python train.py --model="image captioner" --dataset="photos with spoken descriptions (Open Images, Localized Narratives)" --train_examples=101725 --image_size=64 --crop_scale_min=1 --horizontal_flip=true --tokenizer="char" --vocab_size=53 --encoder_arch="mlp_mixer" --encoder_norm="layernorm" --encoder_norm_position="pre" --encoder_activation="swiglu" --encoder_mlp_ratio=2.67 --encoder_layer_scale_init=0.1 --encoder_parallel_block=false --encoder_inner_norm=false --encoder_patch_size=[4, 4] --encoder_conv_stem=false --encoder_layers=12 --encoder_width=160 --fusion="prefix" --label_smoothing=0.1 --decoder_width=256 --decoder_layers=6 --decoder_norm="layernorm_no_bias" --decoder_norm_position="pre" --decoder_activation="gelu" --decoder_mlp_ratio=4 --decoder_head_dim=32 --decoder_fused_qkv=false --decoder_bias="all" --decoder_qk_norm=false --decoder_parallel_block=false --decoder_inner_norm=false --decoder_positions="learned" --decoder_prefix_bidirectional=true --decoder_connector="linear" --decoder_tie_embeddings=false --init="orthogonal" --residual_init="zero_last" --optimizer="muon" --muon_scale="match_rms_adamw" --learning_rate=0.0075 --momentum=0.85 --nesterov=true --orthogonalizer="newton_schulz_5" --adamw_lr_other_params=0.0022 --max_grad_norm=3.0 --cautious_weight_decay=true --max_steps=6000 --batch_size=64 --epochs=3.8 --lr_schedule="cosine" --final_lr_fraction=0 --warmup_steps=180 --weight_decay=0.05 --adamw_weight_decay_other_params=0
Rows from block 4 of the image encoder of a small image captioner, named by matrix and row number. Rows with one number belong to one neuron. Each number is 128 + 32 x the weight over its row's rms, rounded and kept within 0 to 255. All counts start at 0. Numbers have three digits each.
After each neuron's rows are labels from the 100 images, of 14976, where the neuron reaches its largest size: "responds to" is what is common among them. Only what is clearly more common there than usual is listed. The data: photos with spoken descriptions (Open Images, Localized Narratives).
# gate: MLP gate (encoder.blocks.4.mlp.gate.weight, 416x160), inputs 0-159
# fc1: MLP up (encoder.blocks.4.mlp.fc1.weight, 416x160), inputs 0-159
# fc2: MLP down (encoder.blocks.4.mlp.fc2.weight, 160x416, transposed), outputs 0-159

gate.66:160144116190154117185134165156184156112129113168090096088116122072128120046127135069164145142120084059128152140168116095170130097130169058124130180118154194125118117119113099168143100136129125163105103151119124106079106125186146122182101103147173129115120151152086133143199093071178135148137075139098203128165192093129116139082103088181166109125101104122117087151085147140084137168136125085163193105149152110121158160128120138116131121089172134117134096154153161123096156057161096
fc1.66:199136140126082157109099108095090148126195106144137147149126091121130152169114121142126102096100088084160057131131129080100098098116121128179067191101108116147141140126177118110112126112114165098129138100150134065091135087078163135125192180094142140168142180102132071100092170147093113093126149114095121158125159148184105132126112105089112103118109141154107134138146140195133130126157146124125127212111153177179078058101125109141185164133110163110127172136132026079166102185122175
fc2.66:161103118118172213132153123132112111216103130132095081152129167137168157138139151136099111140112140114100144133139133094168120113139105126138169143103137156088055105189156149155144148095123132170112069155170112146213116152101063063106145083154095099156133135132120150108157117065121176128124184094057177087103108132094150125144150174070092110118108153095158178088117079144120184165099138107185112142039111138096139137089099117098092177134153119143130073141093108117156138114122170
responds to: text has "plants"; text has "grass"

gate.301:108072123174117103101150126159102109086127071158096161153196102169122124184081118097076095145146129111133130123146142172067024126095137106108130148155144196153169144134154143124161099046170123125138165177109161102111135075103166128130125108140190111135134173119094111167089108122117084153115139173113114142093123120164094092119136144200101118135139112134189143192100096172050148138127157197115171160089076168129113104130129142101108125065133179138133102123089154124145133165154161
fc1.301:150114109133165095213077178128167125137088152134184069146126146173149123098179111145137157112119150150142107199128173129173092146171141128167082112130151094119141133135119163130088126224137097115121105090118091081154118149142092077135127073119133151195116103160118157118121106146098159060101108093176125144147128099154147104116160092098148141121118208085085130080141101115124105176120094100136062111137188120079126163117149094132130104133111045176143190180144135089189141133133117
fc2.301:137077082086130159076115198060080137122075143023160091124128126115099142110046068182105133128086089088170127103093078115125110132121087125137093125111094141106097155148179126128135111183139089146170165121144139168166108143130169090158203165136076148129098102109110150126097131062114134160128164149173154136118080135096069104108167187156116152106150114136084129131158123194139138091128140154142159190152155128116125150109117130151096132053115113131109117132111099113185094158117131
responds to: text has "plants"

gate.354:167137112116121111160100194192123138115136169129170127157169111191203057157077100108141146105156124088158086152111128202141085073092126133168090146138102121079107110145128163121127117130090148134112078079109149080117093116184193104099111152115149165113107089176107146184135146087130122134122174117186158125059165119178139084214146126154112095124097167099067153110148121135121136068093110093094103117136115103121165101093125192129093068152117126151106143125112100124137083145161140
fc1.354:101086191107150152108147038086054103110158133129199099112133102141130171054168123114157104113083080127112148094113170113103136226136121094143107161130145170140114132163121121162134168122156129158140184092107139100151105162085099140134165094153090173111145126102123141138129098169153128119191040069123129203132128123126159061086106149151089141138199099128149147119147107138164128160111140121173097142159182095101132110132072098141158161097097103105121134092111135158169160085133110
fc2.354:137201107140072157176141114123143113106154111175169150175164133119119151123130101082119097101169066098141151121108137029062094161120161152124112101117155169138104088138161075116128069114171077128196185076128109185089129182131086129122130117116133121159164103147181176133155156122178172129090137127112093148136105133078154114096143141165168129185107084185086114150104139147146110162151158149093111058133186126102131150142142103098121070150156098145138185112167095160154122100091113
responds to: text has "grass"

gate.9:107149128124098119119123096155094130097096089164132124091192108105117139170151111123129127096140089151118160127082147093076125139060139158144110158107174132124082152155127128169081136165083123096118159236166110166113158117164179135171103116190181137128133116134105189104117200113118119142182099151172120152137099090115153142134120107154112089147067110124211147146141160084142105113115131071095108098094180135117124106104143207147134119149131135164111056122093162129131083059204090
fc1.9:149095118149133139124119138158120113132104036136171116105167113144116146150094118076124092124205112146090106121080164132061091108094142158132172158148177122187077131148109130164103110117079154065134097222173081139104158101130151110157104164190145129180163138097143202084142133139111088140140143166121114128105142130141136064078152117132098145130095115128122130181144126085149158119166095152071162096136144135080105057121097206204105112135146141161145068117114155120116088118144113
fc2.9:145136130103180153085156125071162110120125096138103108110110110132149050181153140137112113178065151181102092117167125145132168182132176119150133091137116205136171151143112084120198158187110170121131224108168159146129182163109159147071142101138198113170166167075144147084134031120142157172162137095091141105147131096131137118140123112094120103181093151118126129125083141094136100098172065123100084133130155104085108144136157168104138116169130101094159118134141142096147125101156097
responds to: text has "plants"

gate.114:081124072118139122123130081149174129131174113203143222143132144138119129132094112083116157132174104133152135112092162121130153080170118104078183101149120153127136150067130089171102099096151116088096145123169154123118146083157119103054183155121134136124109151139112098187107155096109118129133103128087192160105140175057178211083122176089109128110136131057130134130115122133140138119144106147131135141148138096180084179112173132098160105135114081142157139154149085086137217071069135
fc1.114:151146107099130125182158155091113161143128105170136126146150156056099177122165160125125114126142156132132148146152136184097120112114209154088151121108119101126115093094154193173118109138206198165164150142144094131113137164130101086154155158136186087132119163165110134182110059147130138147107132128080140102126104084125172084102087090175112165098096150082056092136068105134157101075130113186165130064188128144116169127100139075163149117111124102139163163207103108153123169132172124
fc2.114:098159116113137109163125144124140128109137152134158120104148194129116131123162114175109089093112139132161069183142145150139151150080075138085110090102097080086144138162107161141148159175070095101191087080189098120087060143150139178149128142104166185102123143129162117144158136153203145098161131135038146148102145169112129143088112120060102100162079122167193094108110138161131174126089109088087108138166154127154131136187152165131080126145139114140158192109049151117092128134072143
responds to: text has "grass"

gate.337:125126103167134081165157121160151108157059109113103117121079142121111204149158128138125138145134150072094138057158115149108116132079131100096172111088165131178110109079158153164127098102099138169125110171097073066123081120132162142112099125109129151125177102098092109156097116078190147129112090168111154117142156146125119124110120161112093099160121086134113108140097138086094070170132170163040130061146152188192143155117114100153171155136177162102195146149099070109124051165157127
fc1.337:131099133199134102115153150087150176170101121139155066096090202134168135106106173138130129107143108187035139137112127138121138178186100114153134153085147083085135097147136102100106154113135193118182111183128129148114105114148132138173151065080057127075153103170102185124076150123128094202117130113133094128080134143147167121091184134141144126134070133095087156111084125150155150160141101104162130148149085061106127122131071181088106126161088108173152090108155103128133162092146134
fc2.337:128115080141135101142122101156113154118114125144087106128174103136112099139131111209088130100131131058133120169139116141067167064152138065133157093152086124109142086091149099100076062083243179131168081121121147134137078153144108156159127159094188129139086089137110177138127103152113117135095173159116141131162149187131090137116147142090146175121162071111078164093110143084093126121146115120115172166140186180131131125118193146144127134073118115120197086127113085151138179123105084
responds to: text has "grass"

gate.139:114125106107138096157078140151176178072099086210120137090185123150166129102114155107061117117119150093121160190105128086029151154152095173100092138185149112160112142127097106154200174087094161140129150138110135111120105131151172148135132195137088110143085127175113160142154183154147121105126050120092105080145110113100117068163153175115083155138157080112065126119032080108162106149154145134155116095134097141143121136111132140146146164109139133145135106128128129124126071190124146
fc1.139:147172157109138090214111092084106145053131064157203096150192137121140139130176161107124135114121149099099123143188095151071117172151114107082118077183084200149135089095129081183196142087127130110132164137112121146096134094116184147083134186136106144085127144169121134135152085136149168124143112109096145114067155136135145175157157132100093136148109062135116141105077099135122117174146123123123160088077123126131130127109185154107143110161186143100109076133137072152108116136174071
fc2.139:159129151186088137127133078163133100060108119129131182135182110117116117094129091126085164136087126142110132137169150135202163173104160131112170192072057129090129153121080124098149139136134094100114090128131089104126164124151071145101124166125163119145115109132077056159158156128169072140109072164122113142118131149116169091138142095060162144148086144146142068094119092156132149146142128048133125172139133107049127163135111161142117175163113161148184097171194155129062143102171110
responds to: text has "grass"