Weights of a small image captioner: encoder layers 12, 101725 training examples.
Rows from block 5 of the image encoder of a small image captioner, named by matrix and row number. Rows with one number belong to one neuron. Each number is 50 + 12 x the weight over its row's rms, rounded and kept within 0 to 99. All counts start at 0.
Before each neuron's rows are labels from the 100 images, of 14976, where the neuron reaches its largest size: "top examples" is what is common among them. Only what is clearly more common there than usual is listed. The data: photos with spoken descriptions (Open Images, Localized Narratives).
# gate: MLP gate (encoder.blocks.5.mlp.gate.weight, 416x160), inputs 80-159
# fc1: MLP up (encoder.blocks.5.mlp.fc1.weight, 416x160), inputs 80-159
# fc2: MLP down (encoder.blocks.5.mlp.fc2.weight, 160x416, transposed), outputs 80-159

top examples: text has "wearing"
gate.131:46 51 43 63 52 53 42 39 42 52 69 66 45 60 67 44 36 51 50 52 59 53 53 54 56 62 36 65 41 30 40 57 43 34 58 55 55 48 54 57 57 39 40 28 47 49 81 50 65 41 23 63 34 77 54 53 48 41 41 47 63 74 53 49 42 37 43 48 47 39 67 49 36 51 62 44 44 67 43 55
fc1.131:49 51 46 56 36 43 51 57 33 42 53 39 37 62 59 46 62 46 42 39 61 47 75 39 50 68 52 62 66 65 28 50 25 73 41 82 66 60 46 38 29 50 49 61 45 50 44 41 55 42 52 38 28 50 57 48 33 64 36 40 59 58 63 59 63 46 59 41 61 43 32 45 39 53 63 53 48 50 39 62
fc2.131:68 54 53 58 31 39 35 46 43 41 46 52 61 61 53 29 54 48 82 68 49 59 44 50 45 44 46 42 42 42 47 56 59 62 88 54 57 45 40 35 66 42 52 58 64 57 46 61 30 65 71 45 41 21 47 62 41 53 62 54 57 42 56 58 30 46 31 48 40 64 53 67 66 53 56 70 45 59 66 54

top examples: text has "sky"
gate.11:41 61 42 55 61 51 63 58 58 54 53 48 54 49 41 69 57 43 54 31 39 40 35 58 32 59 85 49 72 72 57 50 28 25 45 40 37 60 52 50 65 46 41 48 40 46 58 55 49 63 28 62 44 38 46 38 41 54 75 44 41 44 54 57 29 58 36 36 33 60 62 60 43 42 43 49 55 45 40 57
fc1.11:69 41 59 59 44 48 43 62 55 51 57 56 54 56 51 59 52 57 58 50 53 43 58 52 54 44 38 48 49 41 28 32 64 60 59 72 42 72 66 32 44 42 34 55 56 65 54 48 63 56 39 40 50 46 38 52 60 45 34 39 65 58 64 49 54 71 23 41 63 40 49 49 49 67 40 35 59 37 38 43
fc2.11:59 34 56 53 63 67 35 48 53 38 57 52 58 53 55 46 39 58 74 54 62 34 50 64 61 31 14 72 42 46 55 45 49 58 55 43 56 51 58 69 54 33 64 54 48 50 56 41 45 60 44 48 68 63 60 31 31 55 46 57 69 58 65 49 57 27 50 46 69 56 62 38 47 51 48 35 44 57 37 42

top examples: text has "sky"
gate.297:61 58 76 45 56 38 51 61 55 68 45 48 54 71 19 39 49 52 65 61 76 44 54 60 57 50 43 37 27 47 46 53 53 54 63 51 30 52 59 39 23 34 37 61 62 56 62 54 49 42 37 48 27 53 68 50 57 48 45 44 61 40 51 75 33 64 46 36 53 52 37 45 42 49 62 36 52 45 28 54
fc1.297:43 59 58 56 48 41 59 45 49 66 70 51 60 52 45 51 54 54 73 35 53 35 43 38 44 77 68 43 53 26 55 40 67 68 50 52 61 49 19 64 63 30 53 62 60 67 71 63 53 54 45 51 39 64 48 50 49 57 48 76 42 38 47 60 48 56 39 38 27 44 39 64 44 67 55 21 51 47 58 75
fc2.297:44 37 51 56 54 58 35 34 39 60 26 38 37 62 76 32 51 51 60 27 37 51 79 46 55 55 58 47 62 63 66 50 52 48 49 45 38 53 47 49 74 46 63 67 21 58 36 58 45 49 60 59 59 43 54 52 66 55 34 73 39 37 61 58 40 49 43 36 50 48 55 35 55 58 66 43 67 66 63 44

top examples: text has "plants"
gate.227:44 51 53 59 61 47 60 53 65 34 57 35 52 60 69 61 48 53 42 55 70 34 44 43 30 54 56 54 72 28 45 28 52 47 42 51 33 48 66 44 42 55 43 45 40 33 67 63 56 56 53 65 35 44 42 68 52 47 49 44 44 72 70 45 44 69 47 54 40 45 61 51 40 65 57 28 39 39 64 59
fc1.227:36 63 52 42 49 57 49 52 41 47 58 40 53 45 60 37 44 57 58 30 41 43 52 53 36 44 72 40 53 70 68 57 74 41 51 41 59 54 41 67 35 73 49 41 53 38 47 34 37 61 75 51 61 61 57 51 42 46 47 31 31 53 51 53 31 41 47 22 65 55 38 59 57 63 38 53 50 55 58 45
fc2.227:63 33 49 58 46 40 32 49 53 56 48 64 42 65 48 22 47 64 65 55 53 35 52 62 50 52 54 43 54 30 51 57 52 51 42 39 34 56 50 56 57 49 38 46 51 44 38 53 46 49 55 62 55 59 58 72 58 46 59 53 22 53 16 36 54 63 55 48 53 50 31 69 61 77 42 60 60 58 30 55

top examples: text has "table"
gate.30:53 45 54 57 43 63 43 59 44 42 66 45 43 64 36 43 46 67 51 58 43 50 50 67 35 60 54 46 51 59 46 43 51 59 67 45 67 31 64 59 59 54 42 39 76 43 66 19 50 45 22 47 44 28 59 32 65 47 34 62 55 60 46 59 65 45 39 35 25 76 45 50 46 50 47 49 45 41 49 65
fc1.30:44 55 54 52 29 51 63 54 45 67 61 55 65 61 61 52 60 42 40 53 57 27 53 38 76 53 29 61 45 34 57 66 51 56 62 23 49 66 53 77 45 52 58 43 60 41 47 50 53 41 19 30 41 59 48 43 44 41 49 53 41 79 64 57 50 38 48 37 38 51 50 53 65 56 53 38 40 32 51 54
fc2.30:49 54 50 88 30 39 34 29 59 57 51 13 50 48 60 34 56 41 42 43 42 53 51 58 41 32 52 47 33 63 55 28 45 46 62 45 60 44 51 44 52 40 43 38 48 64 39 47 64 53 48 57 45 49 42 74 48 34 58 71 17 40 44 43 56 41 40 71 57 35 49 47 43 51 66 34 60 52 57 54

top examples: text has "sitting"
gate.392:52 71 52 34 49 57 44 37 29 52 64 81 37 62 38 14 50 53 75 80 44 43 57 55 55 73 60 39 36 50 42 59 39 56 55 42 40 45 69 47 24 71 46 46 53 53 42 66 54 44 43 56 60 36 41 58 39 62 46 38 58 60 52 64 38 40 65 41 63 55 73 37 58 47 60 63 50 47 43 39
fc1.392:57 40 62 26 75 35 55 11 38 43 48 62 48 60 48 45 33 54 60 46 55 58 68 41 40 61 49 54 43 58 37 46 42 37 45 47 42 56 38 54 43 43 48 35 57 67 34 47 41 58 52 33 52 43 56 61 54 65 50 55 42 47 57 56 65 43 24 43 45 72 54 74 45 53 37 61 60 56 38 44
fc2.392:53 37 65 74 40 45 49 53 51 46 51 36 44 38 43 65 50 45 44 33 44 30 52 42 60 16 50 56 55 45 29 44 51 61 45 71 45 34 43 58 57 48 37 43 32 49 46 40 34 19 66 72 62 54 59 38 47 60 34 58 47 44 52 27 50 27 46 34 39 35 33 69 62 46 60 32 43 57 54 54

top examples: text has "white"; text has "black"
gate.58:69 52 38 64 46 58 45 39 54 57 51 51 54 50 33 64 47 56 61 46 62 31 58 59 41 43 47 41 56 54 52 63 54 56 38 43 34 63 41 53 50 49 50 45 46 53 36 26 47 60 52 52 58 53 48 49 59 52 54 55 32 48 45 52 57 43 75 50 48 49 34 70 46 48 37 55 47 69 58 28
fc1.58:51 49 56 52 56 59 14 39 37 58 55 47 57 62 43 61 71 53 48 52 32 34 41 54 38 55 59 41 54 46 40 38 76 59 50 46 42 51 65 44 44 51 36 33 52 47 44 64 57 39 66 48 57 26 34 50 27 45 49 67 43 72 47 45 38 50 70 64 49 51 60 48 70 43 23 64 38 41 58 41
fc2.58:44 50 59 43 56 44 47 65 44 14 53 46 56 47 38 61 39 39 56 67 66 54 51 58 70 49 44 65 37 38 64 54 72 54 37 09 53 58 61 54 55 55 53 40 54 60 53 54 46 54 39 57 42 49 47 43 56 52 62 56 55 48 42 50 71 42 62 46 63 19 50 31 37 50 45 55 35 50 52 27

top examples: text has "grass"
gate.347:35 41 57 41 58 62 50 41 56 53 47 59 44 40 28 41 55 26 54 51 47 56 32 46 62 30 72 60 39 45 40 40 35 34 54 76 35 56 59 64 54 31 47 44 55 46 47 62 41 41 40 68 58 51 55 48 46 43 59 55 58 68 58 63 75 38 31 39 60 61 37 57 53 49 60 45 29 68 31 36
fc1.347:51 71 63 62 52 47 49 54 35 40 56 31 52 49 53 54 55 41 37 26 53 44 55 37 64 59 52 60 67 52 46 49 42 69 49 50 51 56 66 34 67 61 56 42 66 33 50 40 67 57 52 50 48 57 53 52 31 53 63 41 49 61 66 49 40 57 39 52 31 35 60 69 50 48 46 59 22 37 55 61
fc2.347:32 45 56 45 57 69 54 50 66 38 35 62 57 59 43 52 42 49 56 30 32 46 49 46 51 51 62 54 61 45 65 27 57 58 64 41 47 55 44 49 40 21 50 18 47 49 44 42 44 83 48 50 33 37 45 50 37 32 51 55 32 47 34 54 44 61 63 69 42 46 35 55 40 79 58 47 48 43 61 48

top examples: text has "person"
gate.339:25 69 60 58 52 57 34 50 61 54 51 45 43 33 43 65 23 63 60 51 57 22 62 59 51 54 55 64 43 49 54 46 40 49 38 79 50 41 65 46 25 55 67 79 48 51 41 43 49 55 45 52 47 55 42 54 46 52 24 62 58 55 50 54 36 68 42 52 57 64 34 38 48 63 44 60 43 44 71 55
fc1.339:49 55 51 55 41 57 44 48 49 44 48 50 57 56 67 49 41 59 54 59 62 45 72 36 46 31 56 37 47 32 43 52 59 45 51 68 63 52 53 66 36 61 78 66 47 38 49 47 37 57 60 44 48 52 53 46 29 44 47 52 41 70 39 57 32 61 59 53 61 77 49 45 11 34 41 49 59 50 53 64
fc2.339:57 63 48 39 47 57 55 55 57 33 53 61 46 93 47 51 44 47 48 47 35 66 69 44 50 31 63 42 46 38 63 54 39 52 42 59 59 42 55 51 64 50 45 39 56 27 48 63 42 52 46 49 60 48 41 57 45 68 50 40 24 49 47 64 62 49 68 45 42 57 51 78 71 74 28 59 50 66 36 46

top examples: text has "table"
gate.119:55 53 32 49 60 44 57 57 45 36 55 46 53 56 70 54 66 68 62 68 55 47 65 54 49 48 41 41 51 62 45 46 43 31 63 20 50 42 50 52 55 57 56 36 47 48 37 45 47 45 53 33 69 41 43 68 72 63 58 40 19 62 55 43 64 46 49 49 64 50 56 62 59 68 48 62 50 47 59 36
fc1.119:55 52 48 51 48 50 52 55 49 50 56 56 44 16 54 48 43 27 34 50 42 48 57 51 37 47 57 40 58 43 60 41 48 49 54 26 50 49 62 34 49 57 56 31 58 38 37 54 28 54 56 43 63 57 32 62 72 69 49 36 44 52 52 50 80 38 55 65 69 30 64 46 79 34 53 46 42 25 74 37
fc2.119:66 73 28 68 41 48 67 59 43 51 47 45 80 57 30 36 46 38 39 49 40 62 42 67 50 49 44 36 57 46 33 54 59 57 68 41 54 60 51 44 50 57 38 53 56 42 44 45 55 57 68 53 54 62 50 50 29 45 46 68 55 56 52 61 68 56 48 49 68 60 32 50 34 60 37 62 37 52 38 55

top examples: text has "wearing"
gate.111:55 47 74 63 34 36 59 54 56 31 51 66 41 53 38 21 43 59 71 52 23 54 62 59 65 51 80 44 42 52 39 55 42 24 51 56 41 62 54 48 54 66 43 55 52 44 46 34 52 58 28 51 52 35 40 39 38 55 35 39 53 27 42 57 39 46 66 59 43 42 40 52 55 50 57 73 38 45 58 44
fc1.111:39 43 33 60 40 43 42 56 58 47 37 64 53 55 61 13 60 58 70 37 34 42 53 32 52 55 58 57 48 37 41 43 36 41 55 69 43 71 49 44 43 69 32 60 65 35 49 46 58 32 36 56 41 47 55 43 26 55 31 37 51 30 48 48 51 46 51 50 47 42 53 53 61 37 63 73 47 43 42 39
fc2.111:57 61 22 13 40 58 30 57 41 37 70 58 50 41 45 58 48 45 46 57 47 65 54 40 49 48 49 52 71 44 47 25 32 39 50 46 39 51 55 49 57 58 51 45 52 42 51 60 30 43 45 56 78 58 50 41 23 44 47 47 41 61 60 43 55 53 54 45 49 64 41 45 41 44 51 28 55 29 84 33

top examples: text has "wall"
gate.351:86 62 64 52 48 41 32 40 48 42 45 44 55 47 56 64 29 73 58 41 57 63 52 47 44 32 58 42 23 45 41 38 58 51 59 61 45 59 50 47 47 51 42 41 29 35 46 39 65 29 74 55 23 48 57 25 60 58 50 58 52 64 58 54 65 49 35 76 45 62 56 56 46 57 52 72 54 45 60 67
fc1.351:28 55 51 52 42 54 85 59 69 63 58 74 53 59 53 31 50 33 51 39 52 46 42 39 58 52 50 66 73 35 47 59 63 59 66 34 45 49 63 71 49 32 73 46 50 55 46 83 45 67 31 36 56 57 53 33 35 37 29 57 44 46 44 61 51 48 67 65 52 46 59 35 53 50 52 45 33 36 35 69
fc2.351:37 36 65 40 77 32 35 56 45 59 48 40 56 59 59 53 64 62 48 42 47 35 51 44 53 41 34 45 52 60 50 46 39 25 38 39 59 48 50 64 44 47 47 56 39 41 54 42 69 32 87 68 36 69 66 53 39 30 48 59 64 68 58 69 51 63 56 47 57 64 27 30 46 57 62 37 57 41 41 42

top examples: text has "grass"
gate.121:65 68 38 49 34 44 48 55 53 55 71 39 52 39 43 56 62 71 62 53 64 28 43 62 69 61 43 69 62 52 33 22 52 65 39 43 49 70 39 51 65 64 57 56 35 45 64 52 57 64 43 55 68 19 30 49 57 52 46 40 26 56 43 50 44 61 66 52 41 59 37 60 38 37 53 43 64 51 39 47
fc1.121:43 44 59 29 64 55 43 31 69 42 40 53 47 41 47 61 37 61 36 60 51 50 59 41 47 82 56 44 57 33 67 38 66 46 76 56 47 52 51 41 56 46 39 15 44 41 51 48 30 72 56 65 30 63 65 47 57 62 34 48 60 37 51 53 54 58 51 58 77 50 63 64 45 33 33 53 57 66 57 51
fc2.121:54 48 42 40 42 54 10 61 52 46 54 57 31 61 55 76 47 46 50 51 47 72 58 43 54 51 56 44 40 41 59 63 42 43 37 28 52 68 39 43 64 52 59 61 37 46 24 44 62 63 47 50 63 57 72 43 41 20 42 54 62 61 27 31 48 71 49 35 57 69 61 57 38 47 50 58 62 53 51 56

top examples: text has "grass"
gate.114:51 61 71 52 38 30 51 51 49 43 43 54 33 71 47 53 59 34 49 67 40 46 32 63 40 43 41 79 15 45 64 63 38 68 75 53 32 55 59 54 38 50 49 75 47 54 50 45 34 53 35 47 33 56 56 56 60 57 52 52 42 27 69 48 40 47 52 39 67 51 61 64 51 58 48 32 58 56 39 46
fc1.114:57 72 61 56 55 37 57 56 52 38 55 48 62 42 27 60 29 49 62 46 32 59 21 49 45 51 48 59 44 72 52 64 56 32 58 69 60 49 60 43 33 60 54 51 35 69 63 38 64 67 38 53 69 47 57 52 45 54 42 46 40 68 47 40 47 28 56 30 68 35 55 47 61 38 53 43 43 71 39 34
fc2.114:53 45 35 65 49 40 41 66 66 74 55 36 37 71 59 51 50 63 43 42 51 38 77 42 59 53 50 38 47 36 34 35 64 38 57 47 69 57 57 65 40 44 43 45 49 64 60 57 57 51 43 52 57 46 32 67 59 32 37 37 40 38 45 49 22 54 43 62 50 45 64 45 42 52 51 66 50 67 67 53

top examples: text has "plants"
gate.33:49 50 33 60 30 49 44 57 44 55 39 42 56 49 37 53 53 44 43 36 62 48 46 70 63 67 62 57 49 60 48 53 42 35 75 55 33 64 47 48 36 42 35 53 16 57 55 50 48 19 64 46 62 56 49 37 46 56 61 54 35 57 57 52 32 52 49 53 43 68 25 60 79 47 49 58 45 57 51 58
fc1.33:54 36 75 67 48 43 47 42 51 28 41 36 49 51 38 53 49 63 53 71 48 57 75 53 46 65 61 47 34 63 47 54 18 34 57 40 47 64 24 59 53 36 51 47 29 54 49 39 51 41 36 57 63 77 66 37 49 41 86 55 51 55 47 56 37 57 37 45 45 64 44 41 49 45 47 55 54 39 31 36
fc2.33:33 49 47 63 32 43 52 52 53 38 30 31 51 49 63 53 51 47 53 31 34 32 48 46 40 58 59 65 60 68 61 62 57 61 62 58 50 38 49 33 52 52 63 49 53 47 32 65 50 58 30 37 36 74 67 30 55 55 58 39 67 55 56 75 48 53 58 44 49 43 31 54 56 80 42 40 52 53 53 46

top examples: text has "table"
gate.133:59 62 43 58 43 50 24 63 43 67 49 78 56 59 60 45 32 65 66 24 63 49 42 46 51 39 68 43 38 74 63 44 39 46 85 55 51 47 81 68 33 43 49 27 58 57 57 59 66 57 42 47 52 57 54 47 50 56 58 42 55 48 52 29 65 56 52 34 49 56 37 48 44 71 69 46 47 60 52 38
fc1.133:50 51 50 54 36 52 33 55 41 63 43 74 55 29 50 63 35 40 37 28 67 48 49 57 51 43 53 41 39 73 86 21 68 47 63 55 51 40 65 40 59 48 44 55 60 60 67 50 47 44 73 57 59 53 45 32 44 62 55 60 52 38 53 63 74 51 46 49 44 40 45 51 35 40 68 42 48 65 38 43
fc2.133:46 60 45 45 45 60 47 62 69 47 33 49 57 23 43 56 51 45 57 43 20 53 82 52 50 68 56 42 45 42 75 49 38 33 44 77 54 80 55 62 60 43 44 65 42 37 57 38 51 65 32 51 64 67 39 63 54 71 53 31 58 43 58 50 53 52 49 59 43 59 49 63 23 32 46 46 53 49 51 53

top examples: text has "holding"; text has "man"
gate.319:65 45 39 38 54 55 62 50 48 48 32 44 48 51 59 69 52 66 54 72 52 72 49 51 67 55 48 45 37 38 41 35 23 45 55 46 68 48 49 42 43 53 65 56 52 45 65 64 44 69 35 40 59 64 43 22 34 66 53 43 57 49 29 54 37 41 62 37 51 63 38 44 45 52 61 81 55 53 50 75
fc1.319:69 52 51 73 32 54 37 42 58 46 60 51 53 60 60 43 40 45 52 32 64 50 38 54 74 43 59 52 53 41 46 49 68 61 38 56 35 42 42 46 42 28 31 39 46 54 41 46 42 45 61 43 43 37 50 77 88 50 51 45 53 49 55 45 83 49 31 59 51 45 55 57 36 58 48 18 48 72 44 46
fc2.319:66 39 33 53 41 48 48 31 53 55 40 38 63 52 48 35 28 34 44 59 35 45 51 38 48 59 47 34 54 47 54 50 60 66 52 64 46 76 61 37 65 55 47 49 58 61 59 42 54 45 79 18 57 41 59 62 28 76 45 58 57 47 40 59 31 43 51 61 61 44 43 58 55 49 31 37 63 28 54 54

top examples: text has "holding"; text has "woman"
gate.216:39 46 49 39 55 46 59 56 30 58 48 62 52 43 48 35 35 46 58 56 58 62 45 57 51 51 40 63 57 41 46 80 39 58 66 47 63 42 20 44 38 71 38 58 65 37 61 60 52 45 52 60 64 70 48 53 47 55 31 41 37 43 54 56 35 44 68 33 53 35 78 21 57 43 58 85 67 45 31 57
fc1.216:50 67 47 60 30 70 41 50 49 34 68 53 68 69 50 36 59 54 52 54 69 22 36 20 43 44 51 64 35 43 32 44 50 67 57 37 42 50 56 57 58 57 54 65 57 47 60 38 52 48 35 47 47 54 52 41 38 48 73 51 49 65 59 46 73 61 44 31 42 56 51 67 35 49 46 25 63 64 52 60
fc2.216:42 59 43 42 64 55 76 34 42 49 54 29 52 31 65 53 36 60 49 51 48 39 56 42 55 52 60 19 40 30 42 26 43 60 61 48 50 40 51 28 83 39 38 61 54 60 54 36 39 45 49 55 69 48 72 39 55 53 51 52 63 51 43 58 52 41 59 43 49 62 53 49 48 53 57 33 41 48 64 59

top examples: text has "sky"
gate.286:36 61 79 61 41 51 66 34 49 63 34 65 48 37 53 42 50 28 62 54 54 52 44 48 62 30 44 56 55 66 58 35 55 54 62 60 57 67 47 46 34 51 41 59 54 53 61 51 56 46 37 49 46 39 44 45 67 47 34 52 67 59 64 68 34 64 65 50 47 57 57 82 49 63 66 56 56 51 61 65
fc1.286:31 59 50 61 53 42 55 34 46 56 30 47 40 40 57 37 69 43 46 47 48 39 37 45 58 45 56 57 51 41 47 34 57 49 43 46 39 43 58 48 43 54 23 49 61 42 61 68 49 56 65 63 50 56 51 52 39 70 80 55 26 66 50 58 51 52 50 18 28 38 62 47 38 40 40 63 57 54 51 43
fc2.286:58 57 45 81 37 18 61 55 73 53 56 58 59 42 46 68 38 66 47 54 73 44 42 44 38 50 43 68 51 47 55 38 57 63 59 60 55 46 49 59 69 61 54 41 36 55 50 31 49 57 35 16 38 49 48 56 56 48 55 67 44 66 43 46 65 43 40 47 63 58 33 47 41 22 41 61 40 57 37 57

top examples: text has "trees"
gate.13:60 55 49 48 45 65 39 82 38 38 54 49 49 60 49 65 56 51 38 63 42 34 42 45 59 49 51 53 56 56 62 47 51 29 39 62 60 54 58 43 61 49 58 38 48 39 47 18 42 48 48 31 42 36 45 51 57 63 29 32 41 52 67 62 54 59 51 60 51 52 54 56 56 45 56 33 71 39 54 54
fc1.13:24 42 40 53 49 63 57 52 63 74 52 41 69 47 54 70 56 48 68 46 71 71 55 57 41 18 42 51 59 50 42 53 54 62 49 70 59 54 55 54 42 42 48 52 46 37 55 56 42 48 61 52 60 53 24 54 64 44 45 44 52 66 62 59 51 29 48 30 53 46 41 62 42 48 83 57 56 63 41 79
fc2.13:68 49 66 49 55 49 53 57 62 51 62 61 54 62 65 60 31 46 45 38 66 52 63 35 54 45 39 55 58 47 55 26 53 55 63 41 45 69 54 54 53 48 56 36 35 49 59 54 56 43 29 65 48 27 48 47 68 54 50 38 27 53 33 55 63 66 48 52 52 51 45 52 45 47 51 54 36 56 46 63